A small sound classifier, trained from scratch.
Training: muon at rate 0.0025, 2800 steps, batches of 64.
Data: 184686 training examples, 1.0 epochs.
Rows from block 5 of a small sound classifier, named by matrix and row number. Rows with one number within an expert belong to one neuron, the router's apart. Each number is 128 + 24 x the weight over its row's rms, rounded and kept within 0 to 255. All counts start at 0. Numbers have three digits each.
Before each expert's rows are labels from the 100 clips, of 14976, where the router gives the expert most weight on average: "top examples" is what is common among them; "loudest band" is the band of the loudest frequency at the time of the peak. Only what is clearly more common there than usual is listed. The data: single notes of musical instruments (NSynth). In brackets: how many of the 100.
# router: router (model.blocks.5.mlp.router.weight, 16x256, trained with AdamW), inputs 0-63
# up: expert up (model.blocks.5.mlp.up, 16x128x256), inputs 0-63
# down: expert down (model.blocks.5.mlp.down, 16x256x128, transposed), outputs 0-63

# expert 8
top examples: acoustic (99); brass (52); mallet (33)
loudest band: 250 to 500 Hz (48)
router.8:103109090082158089150113111130139107129154164126092146110146146114124150133168121082165121112107132107123126110174146124087131161088120137121148131168093161151108145123111153140144162125103124
up.0:148112113112125142138103130143117127123156116129111122142119144151075154173114105083126152111121178130100155122130077084140118142119145137104158127173079133143128131146098091069139101165141089
down.0:151128119142140124113146118142119124090134094130097154115128178120127129126129088127112157127143106095105127125127149141144158135125113140127169149120120066129142117105153132125120152093160131
up.1:131135089097078085115082133157137160121183118110142113128130195139104123155154090095158130109110128071187143148106134142150124136101106155130130106069165137145152120114129136100124136104091128
down.1:120176098118145154145141117143127137064121110121139122151134144137110118138139143162111094136134134116104123126116162137138140117169105076131160097109113097073141111125093127094093141095110127
up.2:136117110138156084124089124161098131113101137118077143112102136129128121115124129098152156090136145175142134134145094087130104118130125109106115103170117158149112166101085150103155089201125102
down.2:159144157097099112133165147100142118109107132116106165122166088173122108099138100132138149126098133167118157104095134115128119109109085085111149115125141140148162116175114138118110075136173143
up.3:112104128099154096121119137117145141100144115123114142126107140107136161145077114142101117088140103148121127097136092155087139109095121092100130165123120146137131095080116098146134103110175118
down.3:098106102125116125106095114122132108130119165099120148132116133115119134126119167148123158132122121122137072116154153151165158137133162122130148089105096138141123127155081157144141089099108110
up.4:107167149121108083154121122152132141136138100151140148086134111123125151141122124163119151096142113180169111157136136148118105119112072072121156149154086185135077163146120054112122120122136118
down.4:112107149156156165126127155121111128140112106131147118137096120105139140130135097140117150130115106098146112079053074145143117108091097101118100129098091148105158118131147124117138118115118086
up.5:149086124120145122077122111138106160107136150137168127143161143158118153154058128127188119114122164136135092156118129083091127096125087125095121150140162132130136113132101137153128124110133122
down.5:184111154127122141113155156132080098137115123098145144131123107102094127132160136120144101173123112140125134102121169127130142141165142131123118102139131123124159115116112101124127113119141098
up.6:088164078124109138115098136110112115151125171133109112158099179127127120146119117092134088107136140110123159102092146127140172193135138113132152139086146156136150127111175112109115145089162144
down.6:134129122128097153138091135098109113113146116103162134128146130131150147113116061116122105130134157135131080150123150180135110112085109108110146103142116104139119105145170088150134097111143163
up.7:146115145124110184133157097210145162131124113132093169112172147158141127107146145128111122141086125154143117127155112097120100108111129127168111134128118159116116123106171166128122123133071123
down.7:101124152117136141142134148122095132159084130084143160095118137155099115124117097101141125144139156125133095109133177169134170129132115141139135135154145163100097123111161112130127165114153166

# expert 0
top examples: acoustic (89); brass (67); octave 5 (49); velocity: 25 (43)
loudest band: 500 to 1000 Hz (34); 1000 to 2000 Hz (32)
router.0:141146129119138111114120105104123128119171103103109151126112091142146104128127127137143147131177100148105107125145126156134153118126088128150094124157112127113115117141145121139159133117114094
up.0:109145151077134123126143090121091107101111151105152145159156110158098153169141165119086159138164118150106127104145139120118122133121117114147154179127121120125169111070095133121195113112116118
down.0:128151126150102158113157121128076165097113110143117156182132154126143154136153124101155168147130100148127159115110118123095126150131106101113145113158126108179146125162142153131121117115119140
up.1:125158145129151170098130129158132126130100137102119110172156109117132138157132091136167115149139122104149133106113151127119152114115111136162115119117158150112127180143121146134114170105050121
down.1:152101140081111139125083117112091133090160128178125154151140115134143145131149107143127134108123138135157108147139119152141095125127177158127139086150100138121137128088146149126134139170110096
up.2:110116132144156144156114100107139120167110138074121120115121141120114134124170154165118117099140141163124169131098133120098157095151155126174098163136092156123162123142141126152155154121173170
down.2:136131156081134177139160087095102144110145103146133103131125112134122123141110125102112151124136118179105148130113157134134153149120156125088149140097171131129071141111121147113128125121134085
up.3:120064122103097131144104131117140125091090101145133131126104136106096107119107140137108170115172125129118173108128166125098157116098169097076145169130120129151098161132123171145089118154143144
down.3:115116134124093140141081111134122122171118130134124090156135111120118127143107129113157109127047099130134172173163102104166141125165139152148156125111146142109183132153151138154136115163124163
up.4:152091108084090123140093128127162131152128106109124176103141182097125145166123115123152161122128118165114139128138171171171142138112169101093109141112140114126099116152100132167110127097120119
down.4:103125140120113136124139106129115155113112146080143114115141043119086160121147163136093154130110140084113127105102127121089077138101157072140140117131137153102126097114117132133136140119159111
up.5:129098149113134148092155137097094117117112133135108109121092157122131143098107174150112124136105130134115168109078096129150111105147132138186150135107158186172121109109158133163096145150162178
down.5:178109131153105100123152134111137131068148146119164168134127088147150116142126134119174121136136157117141120140134106153131130138157150138143073158123120141151106144109099119120102096159149138
up.6:197118132121119132132115136130103133136091166147149123136131128156144135096134125133140111125125130103116129082131119149091101146127122134136125161143155108064128128126144100134106162158118115
down.6:110121131179108084108149116110101146112131132132102108156120136109134132150126134134092113133169124121137113112122108091135135139125116147117135161110089145134102118091147130130116110162101125
up.7:106161115097158155121122141134125135125172140107164155148157131117163098131110119133104104128113157074124138101156132144114172089132106120173109141126106119140120125152072151119128117126124114
down.7:102161146158099125156113068105132113151095098133155166133156137123067157166118145128132135148091109132144111156114169172113148139123131133143115124113136125148131109161120141128148109087115117

# expert 4
top examples: mallet (38); octave 7 (29); flute (25)
loudest band: 2000 to 4000 Hz (31)
router.4:119170121126155130120112079123136142080172116146131150123141134055147116135098131122170142153088103152135113140150161139100085122151118160136105102099142128099095138140126139118071138121096105
up.0:177098136139159097127122118107076096098121128128110146143133170142134141133155106115145109125167161110152146132149140146103140190158123136130122142103117111148046170153121087163113139138126162
down.0:125149143130112149141164146139140132121133126096167108116125144161159097154084106165117147138122124081125110119110120126133093130100142121093128090122134120156162084172125093123121124141133143
up.1:117154127141131135167112102114094091133100089164139128106158137109122094120101144128100169124130143120120169155171124093137142122115096107152119140104153139123179128116125116118120130152147106
down.1:116080127108157137125146154104103089079152122160145111081162116109137077119103090147116163116147062099111138128098114127155162113111095137106146110118127153118108128118136147132158191098097179
up.2:121121154136148105054124159132121079170147143131106135109137163142102121117114138146147163149093100143141153129175085160118143106109126107110089090118095131127148123131104105202086128112103113
down.2:112103123135130095118100121108169131084133095153143132143145118118146136171152131135132122153117080146228123141120134147155173101126144119137105130124144164104131127129121096078118188186124116
up.3:153149127113092109127111070134098131158137131115098111121142146142184129182093141134129128085183119107198131160097123111119113138115150145114112100169099180142142145104129139145150128127167156
down.3:182149100108115132148157125138096128122113098125109114158106151151150109141132148169126135109137081117122168130141143137117172099148141124148101118113139165135159142139147120115168121137155129
up.4:108144104171116132134085167093149072173171156109113101127134147103141131138136183110111162116115113120095121109101126107138132156101097119119167123155082152141126118138106080148126136146117120
down.4:132093119123130158135138133150128119132112094113135134128151158136123091102144128138131136143114151116116121141107061131098138141172141158140103140108074124103151062069140085109140102128118097
up.5:117116132106136076111110124086098103166133124120096127141153133118133138159083091139082128134163125136121126122130119126149154116145154149106088104120140148130099134113125116127114116088166102
down.5:117119125137095111133124182106133070100074114106129144106171120123140160113132157117133092106119098100096127140152153126098089153127099103147097124156118121120122120161135070132137138102121172
up.6:065133112108144132115132163117141130101133156121122114137084162116139121133101077150123112097136134112115132107137102132138163115096102155137174167168156124113150117131115138151104105152063076
down.6:163150147125135114149116157137100088101113082167153108115100097150126128164115090157120129157128103144134110101128130091133100092124136165145127147126112121130090170137170149100137112164099166
up.7:132143137112117125147154153121141138129118108137137091139116122157113141126107118141138168142126122139178085140127091133124128092125144109147114150147148140116141154141129153159134127139165117
down.7:116121109091157174116129112127135125136121135121130137126117127142114145102147129097149133145108115146154128064123105158101117143168083148107144113089154145146149138184119142138118138099129122

# expert 6
top examples: acoustic (99); flute (55); brass (35)
loudest band: 1000 to 2000 Hz (42); 500 to 1000 Hz (29)
router.6:109101116139134104143142145146095148138128146104121098140082135092087106135099125087161149128134115120136152132098112113114110148132099130158134102145141132119120120148140138076090094131137137
up.0:173133106118088107143150111080114136108083123160167156145149112127153090127144123115164099105137160132125107140140136103149113123162150137102116126147106131108116145147177170127097134175136121
down.0:157171127114098139160153112095158121115121153148128130138149102116158099032122136177136145127154154111103113132116114118105108091123091131109112116063114138129137096121102089120137161132101173
up.1:120162158058163158117153103107140143118080085148157140149157140071153154142126079156160102097139113147111114116134075089176168132107166146125145160143154133150129133122123184132128100163179135
down.1:167137134174150135161135098136138130122145173144175122153138162127140114106135136147138110133157122148118141117133116114124120112128115110144194114181143118121138136136144118148164129124123157
up.2:146140156157153085178068102110175159135121134129120143130144155151109108140087142098065095141118096081108143111130128125106133119132138075142164116128119127115144166115130113122127160127157165
down.2:148133131143108113105144132115108164120100124136125125164133158134161172139140172175093150150126143122110166126131201140159149134110139149127148117109147141111148145141098131161094108139092102
up.3:091117107104119135145084103176149119087137132116114079123173121147138069162177135135134147118152125105076161125090153157116136105105107162125117113119123076099136119132171106115121128177173100
down.3:188152106121136111102142138162122094136091139116104151134115184086117070132154120172098102109136118090131097133139139151156129143153163107132134141128125076139140116118125141173108201138148116
up.4:123094153122129167105133133141141122147140155151101131163086103125088107155159125118097137159117127125097135097166097142130184146111171127131160145144146091144184122150154131141131139161148126
down.4:072145097096115102096104129138123106132114113083131089147099127160122125116130133116172110113099136161124096088133100125131135081076140145125129121116098092106166100169118121168121098113150140
up.5:145134140147090140151089103075153112097126147129139119103141121127151104140165137129115169158131118121149188134122167136133112133151115115100078137161144154129130179133105157113119139077152121
down.5:167095146141149106132111120162139113140142104088091098133124126100105148123117123138103150110099111138093149134131166131116104143130153095163112124105180133103092117122105152140136114140095109
up.6:155121171091104182130115106126137160107134118130137106127161091132070137111106133128100097114115120145116159156151119093109140165112093156137118121106130125161140133115099154149167161099122119
down.6:127089143101173179088115155168129154138130099124128109130144124132148121124141139154158114170138155109115112161115203121129102143122106153116102146130115122127138174112144099185111133148124142
up.7:093127129111150131156132153117140111102133150121169112083126156119146174128124148132113111120124106125084114144134109123141132135136125144094101096142132117094102116132127109111099110113175086
down.7:106160153134070110106135156136118120101101126149131166129119118164146142137113135162140156099120146137061128151112127147139123152121128091134141101141119161146137131097137131110115116103146103

# expert 2
top examples: acoustic (98); brass (97)
loudest band: 500 to 1000 Hz (34)
router.2:129084100137129125077123116096096116122070184122163119159109135157153140140105130122187108136093113141119168131171165099125106150128099147117160106157127192139130122143104163139152106159118077
up.0:144118134124143152156132083165128136153131128122164095107130144124149146154181150084133129158154160124105105152094133152143106107088128141109125137115142117095142125097123179163137114133155158
down.0:142121108128102190167152118178170121131153078135112099119120112107149134130127136099089129145089108118131122122113194112124118135112136087146147116109182159131104147145123109144124168122116126
up.1:096146136099149128174070186119094130162147124117115082123126145121138181153150138122154101078152122105132124096168108111112149141119134131115141110121120116137125087043174098138116144168096124
down.1:085130100097110125128167138128092140123128127115135128125109127082116128148155152111159105165109143167132145142116123103151144136121103091097123128117178157123098159100124179155134105118117148
up.2:140114110079086106137113110116093151135163131120129129141166086108113137161128064115157119138128094128127096110104093131130120097132123158156104103122107085166148114146110151184140112163122122
down.2:099159129164129105131104129099126147109115123138122129143115096127130118129136146099124168113065117081106131143142092139102116085124137174114128149084128165112131103153100148160151118117145115
up.3:104129100131107179137155135108074185102129097126154111089174114114086100083117160099156101151106146112112125158154108170172134110107137093122156110111104139147169090116102108135171084111161156
down.3:130131112133120093152154157122142108138143112143123094141144141127109147149095164141143120157156094129076095147112157100134134130099090122146153172126164092143090126143146144148163158090123100
up.4:158100153115115153122102141085152120112133104112082118108158145106151102140144145105101129105137126117146108090145124105128113110118136105104126149129127136141135102133153133120117078120157142
down.4:132148152128142119147123131160163106132094161124169131086149148121152115120161120147105116154107135112127126146126188146157173133075127132104131149144112104154154128130133169169128117110103116
up.5:111173106122154095132130155138125151189144106115112087149128137141098121130158144118137100126160164159144161123164125108129099112113130109104104162140128105102120173146109146089129088129147119
down.5:101144102157105145149102121151112135166150099103135120113149175139112128134139157138119114110110131098098134157075098138109120109137132163132132117139109102121161137144127107113118158055139169
up.6:144090070077151092123134122116093099147153164076130115122149110125128136137131145145162155166145078122109128101127113155130086137124145117152145118115124122143170134139112109136162119184142142
down.6:106145131130120124157115108140118150127134154109110118119141147158134176082152141112100140137117111140149125097118150103036068109148117136168115187162095100145097157168154139098143156144125160
up.7:138077127122136094152104116121141102115152134145157115128110101155135149121134158135133112173116129074133131134131141120180121154087147132135159140168145087085084131139108133104118124123132114
down.7:103079108100083101112157138104107145144166138165158134142120112129127120103098130132102105174106123137148112134130128120130148137092152116124107147130148088101092107145098125138122124104155086

# expert 15
top examples: organ (63); source: electronic (63); octave 5 (46); vocal (28)
loudest band: 1000 to 2000 Hz (36)
router.15:180143085154108157101115102142127178136125149130113130139115135137137168155138113188121128152094088142125149165148114183159125187109141136160130097162112125122119127135128113107139124158118145
up.0:108116150156133152137100126123166139109150144139171134187087110119160136130168131101130164135099138152149124135150091124150153107102072117110163117122127086155100160125134135143160136159111122
down.0:140132102069111144136114114152161100137095168130123127141074154081100123137101125174168179092122113140142180143112142134169131150156127112121133139126160187153167128140159145122131100194126118
up.1:142099146121127132164122139092128130120100140131123107152149178139127105139112156133130135125096111107097145102122136132108135107113134095129139112147176166099125132172105112105131093084156089
down.1:124116099123116119133171108143129095084134136116135166120080136186123148158086148097109131129122096149141104112122120127161137113148142126144123125066155132166146133138170112125121154146147154
up.2:139117104130158204125142109146094107121136124136132155121151146113119127115107139116145109103150115084160113138145165122113102103170137138061113138153155147144150135152112109178085131096082117
down.2:120100151129163140098089132174166115146109112111112105076119103117153174184125149121138150117124122137132181139090112139116125122165134143099101130130112071147133157129107101116117121093088089
up.3:114124087127141091128100129148126148093157103134097130124108152128137119144138117136119103108170064159131129094150118154112099146136154120148155131114150093107164156101141125138174119089162149
down.3:142106147147141147114162163140120115121182144153122192176148141101153125137122067112134124138094154130135182095155131115117115103084117152138117128114078117118132199141116147113078096131134112
up.4:150127120137162118136089120132122138156111101162157139117184128036110123121185148137139170132110156149093080104141155163148123157158153140132114149154146096089130130106162132089102153130128132
down.4:148164130146080142138150146099156159111104114105162133128131125155119105096114097181140182111122097100126133144114131141115088100137186130135132112144192157125115113140103133147159145149119127
up.5:122111126117122138144138149106104124109126087134094151106149126120111141118132167146141117118090128149138127104134087141146087062140142099131118104139143124042131151122140133120134119146155118
down.5:143144156119124123126164148141101118156137103100140113121143115134142116145057134091108138098140132133116102172084176120117124090157124130121114136132146122191118128150125108084126145137113118
up.6:156105117131124164141108171131120134118098158147162141162142137113116149152137098126117114102150115134171113162111162129086162112174136123118128140140105177151081106066108143153127150150099164
down.6:121160142102117155161107152140126113146170118122123130126178156115095149139118113098175110120152178143145129147138111119115131107131116195137117122112142117093102132155152105094146145152164152
up.7:151126130131130149114142127094126137101137120128098137142134108162105123085097123135115152144128134136126131098137127142132132149139119112118159141124145135138161086134097143086077131145140186
down.7:132093129136193150134137161111147146147124148133150144150119124189178108143146094151074149160117102129110140195132149155147123116084155107138137144150123128136136123127110154155141064137172147

# expert 3
top examples: synthetic (78); bass (66); octave 7 (48)
loudest band: 2000 to 4000 Hz (26)
router.3:137102089163146111141136153106147069138166122118148168118147141191149134146149137068155123162137109114105111143112098163092096130129139105133140140114133138138151119145162117115109157104154118
up.0:128149135157132119132149110104110113137105141143115099097146114112110164145130141164130130153081133106115139093094139115108092120119121147136109166097087144138160126133103110109115129129150136
down.0:114135117113160159178128134162128162124122136145133131127127151127152110104144087105153160104092107151177163132149082146107136151159134105152157142068109149097144133135122138140130103125107102
up.1:073135118073121158110155186102123077136162104082090117150080091138095152129066136087121072151136135154147119119113131121144148118153128116096123123125126104106118118134091143140116125156066183
down.1:127143125137124154111112146138120179143108135128136106122138111162114125127156101128107038163102167148136176149169105113168141157137163105120144148105114092141134095162128138179103150149154101
up.2:110147131114127101126129136156112155146122138124138124137175128110146113117101084110086113143126137157155122140133177162106124139139120134130146113166129136126120110148148137148137128117170113
down.2:125143087135159102129107112125106147100164148169117141124143125139165105103170087121126148134162131105120138111143143121090164136135180126128146133117127108119150136135143135130184099119117114
up.3:107137111130123128119091124130126125111146141159131139175158175121118125126130148162114106158098105127133104120148154126134125121083120170113084127126100131137142135092125148130132127134117115
down.3:138111151119126133107135096122125101121116146120151121115151094139152130086117119133152149124063163153141117120166099119135165124128158104139112135098128100159128123136120151100103119095153130
up.4:149159129169125123108133109119132136112075134146145100165112113128148128111134156109147128145128107145103137105167146128105111088120153082136131135083166071122122082133137120116118086132131122
down.4:154142124118131097159146113117125122166150130122150110097127137136086162154108160082146150135105116100135109134120099169119099155133117130114164122164177135113135093110160120163099117131148160
up.5:113111053083175127139132125101156140137121124103120132144107128091142120106112139111123116147155136102137155107091111154173111125184111138145142143136147118144115098133171129152143139174073181
down.5:152110117143152135092103094133141094142148156160131106138156164131137094158142136125079078156128150130129112153180122102104162135145088104110120136099151195097145121113167139139143136126121126
up.6:176134104125154091135142096101089093136134134123121164133174169146120087122135109129132121101146148142117114090121130120126112137136153129111129125107130068153082096147135138121178103135142169
down.6:127154145098127107085103115136123133104112152136127127099144139171164088115162169126133149148121110126106137091094133135148109157100180118096126123105144120137129129116118133070145112121128106
up.7:132129123117080098140122162103129105099117103119131123101116135124105118135117115105140091137135187099140152093136101101101127102105097111134116111120148174131122125178124115087140092135137119
down.7:126108104146104121164073121106144152140116127167118138169095079106120153136122170088165133104134152114121139160113135118129128113124082077141116108101143100134158154143182137129119128144142127

# expert 9
top examples: octave 2 (41); reed (25)
loudest band: 250 to 500 Hz (35)
router.9:141122169158158155112109091130122123143125147118136111127107158095091122145119126142107126111124146130128107065143114090115109133106140096128095169122137109149131120115119090142111118110155140
up.0:102151134137159151100091126130139118109133078150132114115097090114120119153153086126122119149119102139154095092125136117126143122165137119132070124153144114164102148153107089090142130088124158
down.0:125138160122136110134141089095137125155121122084099122114152131141116151151118123131128155097089104160089084137101145098107099149112134085110095120093102137127158157150128139115088137129152102
up.1:137132116159141126116139124152166151121163148118096109092188123136114139182138092125103117130115117143180094137120148158153119123154110162126136116104168140099132146123147153092081124142160136
down.1:140110128125101137118126116083170155152108126138138159135166087145061179092115129069099159107118120112110118148138094097117114093105129102146111119141145113128111153125142104143146182140109120
up.2:159120126140123167160132158117144150127088163118152100144114138141123132109168150098120156141111128133132118115141125128134148105136120142143152170140216107115086115107147119173094095106127111
down.2:152136119150148130131123133133139137147157142132127163112153140107157140177161122098159079110150164119138116084144097110130103133143157145085099139137132122182080141079126145134121140129137136
up.3:111132130108138144129149176173160063154111117087115125095163137100141167136105117098145143151146099101136123129100124118133122115126143093063118153124129148199102163116135129114105084141136153
down.3:149106068160100138146114169101134107093128117140133158094161124150126165138135097070134128131141143133117105138144117148136145171113151127171120120139109138114131170136081122088112104187108162
up.4:162135077092132140102121148152131166145140124108138108116127132141103129177098082105133131123122129125104079107135110130128114155097127148176168139132161095123138146177148086124108139103098161
down.4:136146156144123116128125083141115133111137159109115179163150120133099132116161124119119143146123127099151115106171136135101152157133106127102125126140150145123114114129123138192112134155083153
up.5:143143124166112151101127112143121111170130125145151170136127096144151174121125096116096167083149129119153108140116136116172119150116114138119172138113099119155133134121143127141153143165062156
down.5:127121126130148128166165137160099094137132105126112128104126117127144113107166115078135099104119130127110074160130156163127134176100101142102114138111089121151101119152167114113106129123140152
up.6:130176138125158101126110128184152161125132155154168118123136114141152091118165100139090110098143102143108131136091084096129139128129101134118108109126144156141107112090105126172141120140117148
down.6:118124130074143158146139107135146118153172122113183140081136146147114145128112135177143141145151170111099116125097146121114150157155134111155119144116158120174113105106115090154112090155154163
up.7:104175088145169105147078165153142129135177132121141145112156134102099150113147135125185146123128124139131139175079087139167158156082164103106111138182128119123138128118102119127169085141105084
down.7:130141123106140130140138127088116115108124130116078130112142128125118134122071157121140127160122089123128128160118132115116121146139102121169110131103156104115134171144131108156090113153138096

# expert 12
top examples: acoustic (73); mallet (56)
loudest band: 500 to 1000 Hz (37)
router.12:114120117126108105156136149096122165165134128139079081081134127064104159135157144124118143104120139137132139150140128124186138143148103091092140135102155154140132125108128143067169107085153126
up.0:143152139129106094116148109083123132119112145160132145119126106127111162117139072097125153123149134114127175116123133149123145133081124111117115127143189152113147139133143119107132129142118079
down.0:109104123139151174106155143134113141131100143115119173090114164109167093133129145143107135135108114104105118140100120134128154123121093085184131139120128117085141154119126099134147131145125128
up.1:110161104071148142088139118155132135132089142107172145140153123104148147100137096144098088127161065130147129082115137139151114108145145124148151109105111150122111141147114143125143132169179176
down.1:116164114063147112120144126116114127155098162118143091123123176152140141127127132168141144124164119113149132096103145108129133111122105183140116122108093160143141131082082133142103161174127137
up.2:105153165135120124143153143125154104120138128134143148132114123114129154128112127127154116112084093111138151069117116126118162150123133149146126088120146157118148112142155108155094156105123146
down.2:123163139120140104160095165111184140131169139159121153141095122151119125149151113135111128142123109138111145177112123140129104175161126156124132112147143111137116139159132124144124162150190134
up.3:099114087128191110136116160177131148113096117161117118114096095109125111162104121102133166133108125113097115173131124132147113129151116170148130111144131112090142135124164096086076194151134111
down.3:118139117106112156114139104184106123151112139147163134162109116136149132152162092106121108137155128122130137162147105072111113142121114123118083163152143161137075132165112065167146105138117102
up.4:121110134143168141140119138110139091181148136151061123132125135141131117149147137147135122111146141103117124106094110200110165105145124138089121094097178121151148135152112180144121130143135112
down.4:149133138100148147163130120139125118123143120117137151095157121129150126091153100147136136139125157150089140125143082103115127113113143114163136162131129203112170086139109117187122142135096119
up.5:139148166066133144105111122125129127120162114122087100131125105096074089171101126165178091110090127088139164160139122142114143116133107151155155147142156155145144110103116108142144112103132142
down.5:159159121088135176132116157119109152141110132147117129124105116140120166117107147139133159093116083103117180123151074125139133156204123127095135167137091107126153138168144118151123144110171130
up.6:117116150126119175100111085097105124142145138094146089111100075119112118094134107154118114148146137138155114133111147148112118087102101131112131142142110102088114095082124136152135104109111082
down.6:102109121117057150117126157122120169089126140129143129079133096095164129111127145136096072120131116086124089126117105133114110103107118150158120088130102137141126135190127120144097157107082083
up.7:091156176141148099098129120087137175117180100116131127145130102149092117125123111157112148111142087136110091144150129116134113101174117096144124131132127147161153153156136108114159138094165115
down.7:148127154127148118126166141132094147136136126140099086130176090127112116123138068142105124139123114142104094118162088152123082147122116149122104195082176119116108171137162101089150134137115129

# expert 7
top examples: string (37); organ (32)
loudest band: 250 to 500 Hz (35)
router.7:129108158131132140161116130144134157195116136145157154137142130112129116142134114132171193133123102076104097131141140126111126128188109148097142115148144083152121142137119117164169113085072132
up.0:112101132132149086112109138156143136146082108108100108109130159131139109095131160137151117103106136128160130181114128155128128115157093164130146151124166129104103089175117091169117135137125119
down.0:158159138105164123122099119136143105123162095101143096108152120123181155103087112105138102123126139126089123135145133080128114131113116131080098099096133097134167123123119134124146135097126120
up.1:132101101109104128135173111104176117210123120092135135104187136126170119119099124093120146139116132119103095111132133140107131119100124087094127130122091086144143138139100117171140123146111155
down.1:174087119142147153133150106155166102134160119148113138089160169157153134145145120115158152131107119127098100167151185134084146136110108123147163129160131160120133114072132126115132131145116110
up.2:129184145095134102127105135130169142100132172103090135078145101135160110141153130105104125097146138130130151102130140131133142145131171112106122089118134119093097100129086175113162153119127163
down.2:136129117157132170139137144108150125072117121109149100137167078110151086112130140110117164134152139144113154126095175141081181157169113131117164101119134117124095123099084131105143181170109126
up.3:113098153090115105141108166089134147129139109158150100105087148132129129111164120131157113125101158101123099133116081122151149115130147082131177117095124145109112161147116126091092131092127122
down.3:119141097118118124143127111166129132126137103135105185130094069126112094113127108119141192109166139138110123102110138104119146104095125099151124172144141126152090138139086144121143167123106115
up.4:136151138123127109104138120153110133113148139144132135145110147165170178161188130137130138127146162153147140128146140138123152120114116120138151134163157146169126140134148119109131162094121136
down.4:109170128092129140144121099166124140147109145085155134158152133134120141133096130130114112083091158137083127117100118154151139114118171118138151174115105153168142125163136138127149145113121119
up.5:109160156120105138111160134141160117191064055153113154114142161126147099130129130131132135155107160128107111115124121119157164106133180120102149156108142098215149122149104117092106113120127142
down.5:147087156148119091117101125091158170113108074132125104118180115167098150101106119163098109140097128146139149168070112173134151108139140078136092157193102107148154106128112099110134106129117123
up.6:113096101136163149126131171084143165130137141099053126116175111131130139133108112141134138103128081150160131150137121115129197115108085147125129132101149164092156106122150148150117140163156148
down.6:105117147131149156117144139171116137180149116130130128118095123143136152067125132115143128104139130107161183098151172149149094123133140102148119172143090173097087100126134124139130149114144100
up.7:135147133122133137135130120134171141115139147122155091078163102156160130094184123112189104146114120119112127165145143129125103186115147122148136102130155131108134098155176134084157107112113145
down.7:105097126130108138110139100135191102130185150125078128156167173122111096150152150126110142167146145167146136109132136118172122140106118150124133126115086189095087145141158148145117132128120136